From a checkpoint of a small self-supervised image encoder: num experts 32, batches of 256.
Rows from block 3 of a small self-supervised image encoder, named by matrix and row number. Rows with one number within an expert belong to one neuron, the router's apart. Each number is 500 + 50 x the weight over its row's rms, rounded and kept within 0 to 999. All counts start at 0. Numbers have three digits each.
Before each expert's rows are labels from the 100 images, of 14848, where the router gives the expert most weight on average: "top examples" is what is common among them; "patch colour" is the nearest of a few named colours to the mean colour under the peak. Only what is clearly more common there than usual is listed. The data: retinal OCT scans (Kermany 2017).
# router: router (model.blocks.3.mlp.router.weight, 32x256, trained with AdamW), inputs 172-255
# gate: expert gate (model.blocks.3.mlp.gate, 32x128x256), inputs 172-255
# up: expert up (model.blocks.3.mlp.up, 32x128x256), inputs 172-255
# down: expert down (model.blocks.3.mlp.down, 32x256x128, transposed), outputs 172-255

# expert 25
top examples: finding: choroidal neovascularization
patch colour: grey
router.25:476483547459542517458506562457535595513410521608559496634563495504525490594499464524528467447490463512405484546537574475510470456442467515475451558582441506534471544558488531507511516516532490520486549497422609438542586485446461472457479445534588474609
gate.0:482493436602481534524506525491466569564422528436461397608565491460389581510555555428416440540464463519455534628585454477575517496515571451562471577475567499488504499580480530521507590495388490476514451461489501476461563619500454461364522449523579484525
up.0:484525420656433476556503515505518566582423538469479458581515426408462569482536556493403380485499468532480531489552493542570537538541505455516491464463532533399425507579479543497532573506445505472490439493469579506448571581507482451468531438514558454532
down.0:467579537565539534507446507468470497588426546490467611451543519472542593539509499505509533453496558450524470486435535503540555441493458520474525395532494570495502504480558454520458463423442531510518498475564497449524502495425501499474406470548476527520
gate.1:535530530458456528406536461575429484465443567532550500520512545491462506588482550431465536462445477528581458490513515538547428471501473538502472467493419523392569495529544489433532520530454546498452632466456532605523466547495428450461572499550557539580
up.1:516548484376496553426527417500447529529466494562598473525498500516549535517499509390509518457497437564515475473531470525558439506453429527491448413412465434451557541509536471460503516517540610451473633404561499535542504482504422537474579552521422511455
down.1:527510568562446525539556519516509599570447488520488527500535470457482523528459473642423495430475513477548475593465561613449397439491633541571469455490474518511528487486474477533512471462449508522638499445474541503455384506536492542438507491507543489547
gate.2:493549482463517501448488476388549446461521510518519527579537512538538493455577394619474462484489485501595458438427403449498487516428506497527493439422442549576475566511488473465517457529526447474533492466471529544466507388523498482537441477407478572520
up.2:549525506524500488529559499620428491513452428490486470451503543443532544541326586416587426494437507503425552534520568551530461404583563514471566561563390457409532445498522516521523609524478542512534476503450447529533465495411492508525506498548529516510
down.2:457472586492582496534511454530514466526479576564429524464528550558533464548438561492593491579538581517418552467560506428574450513495549519522493498536437442392506499591393549445521451533527496491464560419475403487514415527492496611645405463467644441493
gate.3:596519569447428541451408420483535570509481546488551558488476452456482526527477537499556625452522523578454490560417437564474554488459500488461612509474486343427521542466560582496438466476464549529394503564526494472575532478507532500603510553466453473523
up.3:409495422542565494584583556493488473479502419470443416531513510453468496424514476454409452476526513486465561449562520483539400551506492480525431521528524576550541513493521464589557589555524485521549586426484496503437544535580518517398563450533572492498
down.3:497483514511489479448485478472429538449448540525550597579456471436510497505450437510532544485570492503524441506429605549546464453472418414525486473587475482551507459560495439619538427519539513468514454505426478549425519556437497492479450398490495499474
gate.4:562510565507515486508479491516499451468511509500526554498553489558561513475563564466497453586464423578519519539596498501596465589404397551398451447483615498481510492489483470501494457462479484489504645477532508483556540468422456462444460575469496468502
up.4:541453569541496518524460489471438461516491526555473598496531504464549510502554520520560450529472448568541495478619511514545489530343510600390514517563543532468481472451520505426425441485487541476506646529505491543509492417391445495485419557562459486486
down.4:516559402544556425536452503413503545371574423450392548540488566450514568469533464506461487433522502537500485529455366564451554489467517522457471454510603521491429482459527564513512555423466531475499558427508554499528516455450548489482531496483525528511
gate.5:478488517498514466511516455574522493576484469510477506548445540427509441577476531500617583499509463584464545467507459580529564653409454485460428573460474507482490629562476454579474491578461536388486540548557572515397408479564469528499596543545494455515
up.5:579527456474493500529485417595525495510497510498556468412406465432481468451450536497557582522520498589507581530515474573554531608417453481449452539492474452505551540562488479451510508541455544375514492460516517540434434493628471477496492650493594519495
down.5:529519507523388550584560489483446538426529454506583508562458526483413524501418481517455532470429488460595401470512554467494454543508495454565518440440489593478484550461517432441412544457556500543475449408456534508487421560455435527585343475541492476490
gate.6:490513482470497564458517450463546486584434500435509499417517483494483485507453506565519512542528514547461520466516483581528505514529504526512466503464509504495475501503521566486502490471590521507419493461475594515446441505493563564541474596404511494458
up.6:563468537558460476532470504548474523467510581556505437604473479575534536548484555558506461465478470498546491577504546480560457546437512535534528501499496481487559515433511480552438556543468503535451491493549372488509539468449402487498504424586387532635
down.6:482405508407508489528478456429430508471464466491553432580554542431402524442412512447430458458389409375525509424530526566464603445520622416466573507542485538499504467540447518561485465525572499445597496619458582487467564608468496481553543456473468402491
gate.7:494523416453453501482479553369541503558449481487570493574492492455494549479492474428457518501517463511520545546508441516542380543595495493472473466461547440447521389584545577522496480518456541455442389489572542435535518611454600526451484484541509485550
up.7:496523532508374507458441516465580471596401496538430468510477489477508467502558553471437459527475607400420535588548487543572474489553485483495478439580582437528565411551580507477471553556471495480480498481502547464469519612494597494549460575475479499498
down.7:530421516502483491506562506425447460475484452549557542472430446382512506442556541464477449448492552566461476499457409554525468528480464502486506481532558471464553528432619540528481470502392482378453508497568468455464523550566528529495527505367530523447
gate.8:639444509548558448585521561538535411523546392528498425508459567515461414556383439490467491511592432447470590539525511539524441533547460441514495555476575468528466529475484457505499513519530452565617434603530459561452495432628531459481448569513421447561
up.8:401587499439549485391498373465462438442532588473529521477496442522443586433557503497542493482465510597528388515516457474510524507435553473503529534464433542507520437558464577513504390454488498495397510477497504443553541555441497551529478483453536511492
down.8:534470523442444440528487491523448561475531510495441533502512546478554525500538614450525531385404437499540463412470375424521509427495563540532548495429455464432493453476528471565548478483503462489458489508570408383468520464485560468457586500618526545470
gate.9:535415517461471548496469458507549553548505567542572522461478503464432512526548509486596439537449519461377510509592540498577479465429516535503463477570522503491556457471506419610481459483575488491486560448524496530568429610473488482458465509482472526498
up.9:488504517488454573569590361426457566531462452433457561516498551479524522453508472524508507486427473447468529473467480489480480608507485468478572479475477454408581433582546423547475498545482482543438534500511406552491542549480525505546471427527502520562
down.9:454452537443534496467477606458463513504489474475475447533453468526529497496602445439608627524477506469544508448516486436498505555479563462446480538467540529526515436453542595470434498488488570559495573480473488532501470516583520549525524445445482553654
gate.10:590560479503418559470478563432575436482445590534581543448424430514508512513548457563408551454436515506491458566491516467514519553447449487515459521475561530507512481551635563463457420368503534516521526503497534501558426516414570433483584456517533525459
up.10:436370487444447550589462508549556479439474519527553543589472478504508553509507470505491578456463458436574493500481510539503599537539439406479575582503579501539586508505592537499459466449458501532453479505511533508540559506438537430414553491480521548471
down.10:461470555603522417466444458658537535503571477419511514502397442509468522489528529466469492598484505486545504443508444502506533539457497513534482447537599468535443473489505348521445499422501463505501558490437565506440585573529545456506481562548464429508
gate.11:546525502508506442549435501550445541459487553589494429503443485483591579550535486470481487507459529577527482521501542503550446472425503497438384496547452581572540508499544556485396467439386396601479505493501562493545512461418441507484468421565545493515
up.11:476600366421569528398493557605582518530524460423514466556483441498429577646510440531570513481476496530499524513471490422471522503481525551437460428429518564483405459466404463416520544524596482441605492477510436613474471569567579527547471503484502587519
down.11:483509468555483571434452552500565539532504469454483519517511419527538500397579574511423467547481552526475416460543504584496483533494463495424535561471556504451370535523551509367502495470460557565521459474538468447496573466518435458533500476524590478525

# expert 3
top examples: finding: normal
patch colour: grey
router.3:479500617468526538468550447486421426554470534456504550474531409491586355547618484499517486408542500499437507475496524532502457473481599458469497530498394520447547495531460450552455399520557515446525551584477503540537523550428508498460437538469575418538
gate.0:536507460449495516465514522551489517590499465519516649436444509472467542541442508481523552554519506535466518468541464497493481581533513611424536545516495487617560532479424459464557484605494483569482512431552505494586392528558489443521492601540474517452
up.0:413451494579541546556528438463512562409474540494434409525583546524558488499501470439485507515479478504473469528487542503519546509566496431540473470489501501356469391506532496527439514415509530519499515567460472522420589488421466533548566424481554463558
down.0:441498445480565504412552625497559454534513532430606510500461492596433518556492501515460453537552599485495454465505611490521495558501464460563428497540522522503482490537473562478483537591448510467504467458487534498587449492496458533552481577592446533497
gate.1:402465577439449482492506553556500561561514475492546514464429537425485493523620498419465572427531453551378553425482532467523450539522523481503495534469627509494499584557550445544508533484497512540527573528550415490412594534414501487440490529468517485413
up.1:561527400513588517471462447531531422519494480586445494599529455571447519505441544598544449528485591477593450554555438522447542485475497529498476417566426487489477385444484575448474484511521493482451400495450548537594426512550474520557517476574496513516
down.1:465575538602531491556484481454529512419600452569449473485471486410410509492621527527488483501518533463551474460449436428452562388409537549536441471541530515548570499520508417442562539440478520537449514529504532549420402563543433488512551517570524446370
gate.2:502498499546431511508526497407511558597412539456473563462362512483529433554466492538420497491526487428520455587502499475563512463485423467392438553527631532502519502537528501464465517517501508541545495482537421516512449422480535549474493445421459526482
up.2:494524476542431506513522528402417523587462549504454545488399498471529452549495501519423527508546489468499439577481505468538520504481406419423420547491621530440482510506545555464492548509543481534546493462558485523494436429490522517482515431515475507480
down.2:560565417495486393514445513478559557564533527520418521498462540440518508529488450497496468430539518562378447518488579475526390500510510460514471482475522514547486512598531513539471541516481573449548548542482474546517486517515456529482518535503533590509
gate.3:531469416483478494539497411440496568581553552504532500460509472520490475440469447495450432512465491467540587514516507357477528499516496476406543459550513504449504506465584438464566585432536556571458541457513490460384492602469589488503488549536466551512
up.3:518574594594514478390490633601486470413467522522496476520511523510475585545493555512508574546573469530480477474399476579518453523478496490564500477394462487513499516507390577518508423506527540424555452553554534511536479456520444479491524486472464392392
down.3:545456499550496524546477548542536535517460407462569506497412593478422499534453446591526471525504416557505560502464533431497426489398469537610530564562462493578422461526476526558518442500537536470490516495541486492502557429512432573486551511543556437483
gate.4:496470559410557495482423496489395459467602521424489474456427574509496560564464485558538459365431609523471515565457481441533504566528485515586420510549527555423490452559482422479532442530542541509566540498480400522466627564528595517472425435448541488455
up.4:478565478595453501481577521529584537508401469515513524504548452457534458389526489443418537632570495472514505443548502571474530437463529506400556455423498480670471515410444552499492572404483494489450472509504524471511431457531348526523587536503497548560
down.4:532540515402514467476452395557453586492496569415400485482534464562475542402498469547610609372563473478530507497538555415501547469546529423493461510502482466453459486543448486447572456532522464524449481484454476491450439521484512479475528486573474446437
gate.5:443639502565533482455431517429481531551507495529612554547479452508369478471426473484486433509470476454457410637518453555508585568482574460651531466398481485462482514444574518497467445546546526489550526557539535564541498476432432447472492456504578505450
up.5:550394490421450524499539494575508468490513495489404435449526574502616520513572526527537546511538530535531589365475565462475436465470389501410482573608494527535543502548435481459535537413478467534399453457453460405462499522565558569539470540444426453486
down.5:472561543474463520438448530596525478421504464433529457498464466542482587455436487543525486508556559550513521467543427515492513533505502548380505541540532483511466474339475493412539538435500475496515443532468506486534461484489518363433492483532455532565
gate.6:534415390489551421556475554538523457531456566500504458412493409462532536525482500573522474429450514491482500625555468604419412506472528488492447575483598547443491473449526556463492508501525483483587483505468532528487543534519625433576493541533565514606
up.6:467531467547597433569494455490487502620468497510560415476468507443496490477545469521511464435511452465521580599483470634484466479482499493501407500577603486555502436402551477489483603561561479517498434515476551460471516574471537470563463543528580521518
down.6:563537509577505551560624445418473575569493525440508483462464431497481500563573476538504415488524593539501461517403482613488496515442519525500478537511424488534481484423442529461468447520464487577510564423486475538390513531512550548467524351485405441533
gate.7:479545466507498464529563490586422530419549538495587512521469464458446544532485549434417590519530398558501557553512546534544541497554562401419449545542567501641600431555513487492437645475511572451502463522509545488540410498464522474428479523561477483492
up.7:407576516538376510547539557567475544493456455618579491527484538464564540487517544438474507529498453547521568482499446469510591606537472519447545453589558401577592490520610508458584548512491553476549396520514463541507497505397526460461435512526511530563
down.7:502483536531561478489561406462523514448467530450531407489517588503601555490455528566553533490462577425432504521461458530486501603367518450561490418545472489524441564416520416464495486490514527432475444551468564502402510523458489429534418525591566492507
gate.8:557466511495537499413535533446516511577568530465383564557541465504492483472590563422437561484512505450500543511528522459576424449463616570508448560506580516517410485505419519540447505557452459486427562489503452573511482389479441531456486486472451516594
up.8:557456523527548515388566476422461512509631588455420528551622446507521468495638556438452492522478505460499529505517506449616427450507581530511439576543606476584420509501417524500434513530416488460493482488508505552488486386439472537442501431439458555617
down.8:470495443530553524390509496447502501417543511589555493466556507561399532617546385558547543602513496551497449515554549415548470572504516523517556534371453419542574523475512513481517432558484517523508476455413535493546451553521557403499557543530409502535
gate.9:509492427450464479567375481570520421536477458544528437543478470481456510489490520406521586488519487529399482426566557517535581500607483544472581555497504473541470401538510439387516483490484489499574461457472387483514460531488441480491522557573505560466
up.9:518472566537547517433624612428413597432546574466494525511490489520566507488492456509509445474479577501576522564475489429499448492409420449517410439471536529467521526438485520564515503490481542519426549509524589458472545523492568523448444501476476416529
down.9:476484511493521613553506430439458510444649541585512462507543478519502453631485504591566446545447530531477533525563466574431473526468516436443516498493540609531488479602542499510545471503584546521466484537431382567475457442522461549502540451542553476490
gate.10:397500509535450573449589525534491546532586502467490572499454527525473422519457507545515401506595608470537515480528406476522489522462459358412505473486502495507528443464512505376479471531482426402547422549575395519692538465487430460516427550482424532550
up.10:448474524533426568437545492531559556586550538519464563518432537497469454518472538539474424469555605489524487511462442477512458481490511380386496545516516484547509480507508494400448478499477449399554436578567375482678561485502430440517438516464400553542
down.10:581523493511486427424493529576482536513532544549466460499493528500533434506528591461411500509551527562416530538488520525504412488482536509367534464478495614608566519437571512595442548563519503452517486550553514536513520586506474357562461458463486557526
gate.11:426510556464544526607476441462470445561440533485441432617403589500485491563531434454459448504548472492446535505490487531596405475554466456526392483606581468491475512497516459462466619497569468517548478558507446511505496531441508534412591510508529563538
up.11:447451532452562532574476531454536429528457586437413434615464549556458559620538436492394498466505506502478514555492438501569358551572514494547429554540577450454508528549514443459497544476564464570528537514460385556557476503496549483424577507505522592529
down.11:642545532487614585535485525515584600462500470468590487568499517544471469423378535537536412577615590505549512540553559480586573471467532587513520426481523546405545530437506447457478484467522457471492451439480402498508509490504523508461455482607583434508

# expert 8
top examples: finding: choroidal neovascularization
patch colour: grey
router.8:410599585465491474452523437429485512538471516452581549467661490518488463461493462601554508614569492506490460522471433559505450485523510550543542475549575525533435545509475460536497469413474514520441562504596469541587562562420554465441506519478556424491
gate.0:550425499507504561454487565550520497442551516425577522528527503542423386545454525514543534544532566506505553478435491436508414506563487463517494585480493457439461494502524497531455480485513442476517570504562576508544561426490540385566482449476548464527
up.0:507574422477431442581471575487537566582442519572398521546509402527519549389530488512437540466476523497512410504559519524412593590514543521532442504603536471542513546528480493472506505499449521519453485491550482513534481458453442574447549511481456471485
down.0:384523585498518529450504484570465494532515454583466487583554428376456465482464415457530465468475452441494533620520369487473510594557483413476513440444470467423483470469494534504471484478489487503524495523508556483465492513455494532467528441512525536484
gate.1:509533543524363454522509476594463428505456472530578484451449477410439403571478538447504544541423536504439517560538501571428464496548494475573531449545556450530634517570420537528428513629549513520404450551475476505451538446546492436557495437469613495484
up.1:533507562542377472538488440631465433492472487558610460448531457435450428585487550468499539552462470527448529484547434497418494534537500483550472423572501503563645564527463558557418521656518514531489493526479498500483519511538514422594554444474553497557
down.1:443521580545468512532566541418544405537454481494453517503527489548501511475465486541471396519468502469501599514515524500534459542551473445518553545574471497489454504441497452568483478566507531518491545574514476523509540463504451526489521492424567496631
gate.2:493509464474462530546452547582517495527498545493478503540592576522455401548481511477506496433420465500517478546558576466550589516481464396500454477540541578378421531496436565561517472396546476386506448495503511460443549438586460482445526551475624630533
up.2:549590548443458532502454502525535555553474516523449522554536548478434390612483508441557552467463499523486488440603564469499601507522516468525483483510572569380479513517446601538568499440519468392526449534465521504497506471590461486414528525538499575457
down.2:479550433501435529494463513450461370430505483503449478421435500509471493499479476488444476444489495507510469532494453589505555512486410543537541444511559542545532567441491448498453560415445507537540464474445489503555488463519511545513492486529452487525
gate.3:526520470491362489509470591529502441524516476454486364444469505527548500472493538479388492453488495544481581561466533474453461549441495471495414523384496539548478572513564468555489473485557596461491433517536531449495474478500590545448554547543510469393
up.3:498470494486690502514528464433553514535468542533524617501508549470440510503486429519572506539536503447517398458597523488556500465482457512487536520572471446444506491494374606451507505521457397520485534524454530563499494460480418487591463424431444535629
down.3:456453505484520460489501515449513536528545547507534525461484530496501527479454505462473563452486520568432544522530434524442447404445470499464471515579512435467533498563460470484505582552410448501431453491464546474514546377470549359600476520431474613496
gate.4:437452474470533514484482525449446461458532559497489526552475558523515528505477408464511523590523481481583557529552423554503532475480509516538431494542480520499539524494521473529623433489522403374436493513613443605514475508479555369469464541547501510522
up.4:442407512517539506446511608541501484471572438538507494523487549502474540536551509496480439573454500589531445507490581515367545462459454524622486415485553511562401515564479551521464496450508478460525496520531550517504474452582522514492442463585460470537
down.4:460397410538453540382480520401480488507501358570459483542386525507468490465451618489521415524553565497536511554493525474437442539504516537539492525484504443550612483577446527458540633516519556404484514514475491493529507535490518534461413423507475469603
gate.5:353452553530410400547548474528561480480500464604433445507494524501523400477523378524456516517401589526476505441515490472525524505497519512430551508398492536559481427557609556455483517502436485465468558461554412512491448447491514474552540521497493527421
up.5:377460581568406403511464503524556526481534438551488514504494532567554454471466386539501488469482567572495478472479460571563604519519529537483566486473473543514506455515556549542455553510490474480435506445519409442506477444490452457538572462551452453441
down.5:507603491552528446569500450469516420457378571526518488516448536501445486428499519464503498510533460456541467503493432445545500471449452444416519550508450488541521500466571538522512384540487532573553494442542546447417453504457504405489492530589502408456
gate.6:574549459427530552626452519443501522502459541470525566529464513535568578466431509529572537499419491442530448502554556531429548560480466489596513557479625440449495408512489540589506501522514490506500606472431509514512485496518486446570467512504514540498
up.6:602536578501507554556498486463467480479470459411494553526586481458504516466446538542548503494452505512597444606559631564374535500395465553560432605473543462428473451517499530599534447466582486525433555392428485537530564559459531498594496474518508471551
down.6:505468485433445534541488580439467528455600505449475514480553501535396480480458530589445459472579514577524630519569463492485499580469568498579500472477562437525460541465499523560504608544524606564540538501521446513529452550499490387538459402524535604565
gate.7:388447645528431453498465463580542528590525474441427477477521453463624511517488490534495535541512531446454489600547620483526449430499546437459523440483473534386510507410517509499518421482511503452553507410586503490462581490514493486533519418522553478483
up.7:445414587560533472518509491564507502583578474451468491479459501471487471472578505573500534566504515532538569633492562413579416463522581534445511450464467479487449597409609487508534546485459491461472499389608447495420598524431428521412573504538522533461
down.7:528537489505559532515487516560495586568513535478547505476466617475527489593506436457569472449463584504441460497472514531603545539514495543493498482510348425397492471464558431577474519465533571427510562500563508501498449514495497480537539543515506486431
gate.8:412554512474588584550514417448514571480504441547569536476582529568563482575548480415564539525571467529493469471499598462540400472434504542491400590454486530436516531581431476467476498468478411457463514452538521486402508512554481471473511472478604556571
up.8:463522492522489563513542451434567496520564427545463498497611483567558537541509519432571540534541511536485434487489518501546431519447451521552466596380504514451461524560478568469476493501488400459393469462567510467441471505569592444503546494465560540566
down.8:459580614524547541450451482374435552517547468500552505483601544499544417534488450472491499501495628501546451536414502496517474542512394551477580462503552560477527535526566479463501458390545423465569473517508438488494512478580476485541498579505558533536
gate.9:559526462473464502446455531541609527555478465562484526457451480443334501509504523543590447545491430616489503569534559433553440534459539578561504522503542466396495584521534535530488507426443527504404501497445591553504482615542564526480609507610433499473
up.9:591471496531504547471425533546555541528502453527521574491497528449404569502536479505553495523523446555465469469596614444510402547493535567507521464478435463445465631558608520516468467484468545544456506499437571532466551556518545446488591543610484451454
down.9:437439485544447465577489525574499484394549627599520584406418472499530544425471456506519506399534506538505528545484468536526542595465595570514513580479528533506538470442507467493555483512432603578553521460481476599508415484451472497483560558542496498529
gate.10:542518573543452589522484504519606461500448604520519472538544501504507472576453514421424461484484523475572429490481456505481483555513548456514449429397467507533537479522580521535531456456449457544393533589492504533453487515501526521546520537486529464575
up.10:483473427448556423521488546530386512501537424459472490451446502495501476412504490545540523515489496546399575518455507483513493466484453546505531521576522509466449512519442469459463488548508557465558473446514515490534566507527424435478496454558481513418
down.10:495520514533445453470451506418514535506495585508507475450493470479501521408503545533487516474568591586551621506487595528363464499480483442470491494586600394552492533510502490508527514497477498481480477524613500488510459534480460519546532516490531430458
gate.11:476476538597481438519496475532432533466560474481573396555606502518532498429517499525513432586482496502405388485556542522384407570557533513547411502629559489565549479523445569431516545509534504500508588441491588542436431485458511413447523471465500496413
up.11:494485434416527518504549550502517506574441521542417505478486444506489474529451523458473614398533573460593624518502495467589587414419500464408510536459440497495447523484509492550464515463509542529477431622505421470517549535586525601510537518514504527537
down.11:477466587457519551525514462573538453467571520524436564583553528435441415530487478405486508550378446525550406547437505514550455526460422599478399510444429499496485503509442479464616450610513490554533498431496549452597562502468453517522490524447526408433

# expert 16
top examples: finding: normal
patch colour: grey
router.16:496465572471516523629566396519490381504502522389556471468594528566375440521500458444455470500538454557486514431507519563546450550479516411483501520379476557502552480565491491535464474500547493429498523531445521580546462513403427512487422461487564509524
gate.0:456628485516523485516479589487437469502542495463424553430525512483482514482494496506553528571444514479463474474519485522484404458624447424566482556554485605501478539534496481461512527530484516445524555530445544480470646552447520582495491453528544602481
up.0:546515539487423546501467428414459549541559489502593458597445482505509470559554491577391468519435483574583482552508472590475567527449470563493478523449486505470424427564481465532479546454437502462481494436407524549508410470518445463611489615475552536477
down.0:491494501548596509440513549371565497487464447526505497598457416572502466465460469504495526516490512517407507486487449545431452474374603487550546480460555537455487539481550504502400554534504519575457492528577490569570509462423591489560482605497465507528
gate.1:491493468522589580475462473514604500567455460450434505494597498458444510433524401505528446468476475495481504622476510489464482544533521511494603450535445474417475567571527479512493516450478480447472543455528473538503522464504602414536469508432580567483
up.1:475445529443463427522532521496406535502483569540564510478439519538569469555517548479456505578498497479447552430522510548550498477469542493496419556480509512539513438494466447499488482550556486547550453532480498404498482499531404532502529436549391461488
down.1:554475588485547491482470502380441501527445497593458459400529420492505528562460524524590534558527566471551479550437596537521493534524476476501453527479484449438455567606522584419485459408479498413488354485428493512459543501459485472457580586419538542390
gate.2:502503426551485418491446528495476570440571498474512517529435482560553500577455449441546478584561570457499514417497539511567440445442495541602491555438456449406463511429503578529488480536483511564551460509486600492632478439480531430395424556518510472451
up.2:580490516546514444495553584552533491510495478485472548488577492497543542540483424528431487516557508507422532505512545516525544498536502517469556561405417491443391592492558532526480574495538484492494424555492508568576497432428542356569422530476530518463
down.2:578384503440435495496474523500555472504403468493525456485437601465502522465466412440505473519521520470539533587458576546625485508479543510480556463539557456496549491436554437454458510505441541521504504513479479513487506531444425540561419385539493453453
gate.3:448443492514578501476463539466457461513487554423479529649449501584504423522442469492478513559443458472576513529457543470520550489426494404538534505491508549458519524546422563475509573460503412512635508536493481430419501567547459533421542455545463589495
up.3:525529484498498591471536567403488432501478521479449496593468519576585476510474482473476512523426470445581514553583567528472489547481445512505531517499469498512577550546471488452437560487470494542574509549537536467538513478544441550465486500469492520552
down.3:398556494430574442529560454566456413454442563539479620426464418515528411524375425477519530454556515468554488543478474528456435488550510511578384497500560519437446524579535483573555535419535522544500602517467515516556520494465423512448429518408480459478
gate.4:449500435458563484396434483495521482467491508485486496510484465444445494507454473508492393467534604521478504569468568507551535466525519457495582483518560442489505503572509414505526425533554583496503520537500616530509509500459454562530545455446552507459
up.4:450472472496544497399467459507467436457439530501525471494498499427464454464465437498486426528536604542500505547482595489564512449518527475451553491564528464497521467541511467521543446554503594493467545525490580572540541503474479558544543458458564505467
down.4:511587475524535559463545482468476553541501540495478621518545459442491473476504511461516448434566469468499443463556529547526530571545550473443459460488449492484439495647490560505568440464476480544410527581449511505537477397477512629495412560513475514527
gate.5:527498508523400445487515484471486432535449459517504481426539592533539520494485477569512543454484541565541520446470561501528466416558507551452471536534484499470470419569565557544466525568497470388543471557477514560510453493508422492451419454601468520481
up.5:562491513522431468426585475478526553495525535519461546443496568640591566491481485540503503489475513507497549472426536552553440426527402490459520570504558447514548448584569561509479462568553496426469445485512520491436530512503426586458484405516523473466
down.5:567513444576468409558437505546473508456429503451565504522503514446392565676472483545587548569466477449515495560461499535540506557534505548515546504505508517456475515520413460567448491439505471503454547486407523473479490486524502562482540519466472512458
gate.6:426494492510499515523562445689459432512428489562446548511484447390448545506492476424415488445385506403405508461501612495555483521541542489523539456491484407540532461542463518557527423500523498531471532535468539509466445552543431593542400405457518577583
up.6:486538488605577496458608544588551444421497476578538510551471454462525497561567417505558526450380445410488475502478598539507541465463548526468561539509476514427586563412558537507532539556546524511462502533542570487503401478515530535476469503519575509531
down.6:396539488491543524487506510504506539544563581496521482571550437537397518482528598552570476513510532525578570548505458550502571511549545583444520367559490544465454460510439482435482460578415488451534485478526479486479517501479504505448434491609538478519
gate.7:540544606538540539489581526475516532485487561555510497534533499560558480549544474467524328512534438462537548461505498539460469542504538511534498495529533534529481419503477402423498505459483446516453503549514563575466533409464450532499561501533505492516
up.7:518535635507545534522606499457545493476471579526477538522544491577525530564553480497521329518548451445551508448503501529471433508469497530531516460537496512513519440506508411439499531440462417512476516565547525602470487463417433560487530509566561491496
down.7:462576491507552546476514513466421603518495532498623559535520491527440530595469573496546482389436447429509402525508456453539555513506516522463476469509487578407485438499495528503416493417486552468430520530500519612505493531475572505521451491588460540566
gate.8:575481432510541536563545493575527537505543381506567441467526542499568483603559437390525530406497559481454440539407481426464475544441447478525451497488451531523585472590544395518420516548434513394444509489431519572518521462512509444506436472506549497520
up.8:540531433517520527552522469532489584494502389504564453395584537471522488582556457460518484452502548473478485487472451480449473545442482480545467482425454547499580429557583455504422518501437489451420497453482484530480558434481501481468421508430498536494
down.8:416550505559474520474461460503414570457377407536504477422501516497432526516495532502457484524433544509531517593554603491529529568531582458473488535427439559474520526534484487664418423556415435632501543477507522472547489527387507506504497552445543515515
gate.9:464505455511547463514559543497512521496528536556565449379557446480413538514514449391483550533498491492493508535501400550407536506448495505379490526569436547474510428550438433440500515484491481460604556537495475571491460617503454440513650448427592432495
up.9:431525471503458448522544474572523556493496529528553455433577430494402588431566409431463511524532437501473505511474341503445478586437504527372489483555477472486527447548491442482488511507518488461587525562532429568535491582501548428491571414433555423483
down.9:458468588551407478564503606472480548573481435553544441434544455506463484514527602528507522555536539473522505535567435480474524484486509526465517386448490532470505445515551452511469405446557479454569486489474475502493565459504476534576537462491421449474
gate.10:550499481580457469586511444419557543567563477578535491531584519548441551476538498591399543422530507454425460424587492444516435479531531615489499528438494494556372481423622548411577561489573425467536374480457480555470572548539493505506524537472434474538
up.10:419559495435598522432495607581461457467483554491520528515424467407543440470497385429633473483548450516585513593439485548480595495523442373515545499520513546442574444531347458492437456502467527538645517521539543446511449498455543517545563486454495569483
down.10:393495477474497455549507497542509506526540439469485479572475522559574477497462586520592538468500490531529452520498460456500635428401535547506487531518512517574546525488510551507505513390527410475533440522489519440473506413514511417506465548607599525524
gate.11:574497481422474468530540472407453485507410529409533573576514498526483544557530546559552476514422499521424476380575450442485519575407468540414460500533541505483421609453512523462419463467535358530506510512520475546447450446474475495448518466535474524526
up.11:410500507540533462505469480528498591433589465545460462316544496508524514382551520478544543519526515468531582615452514585548440449568548468537564474499506448584461460483492517496526512512416596513407511509459542477515497500454516509551504542491464505434
down.11:536423425583455536528504527483575438501459531542517547469363534411511525475475551527576455409519504429446418409478554412485513352547539454376478562539543529530492536556461548484479504464560447461446475526542469505548466445476557390462460533553522552528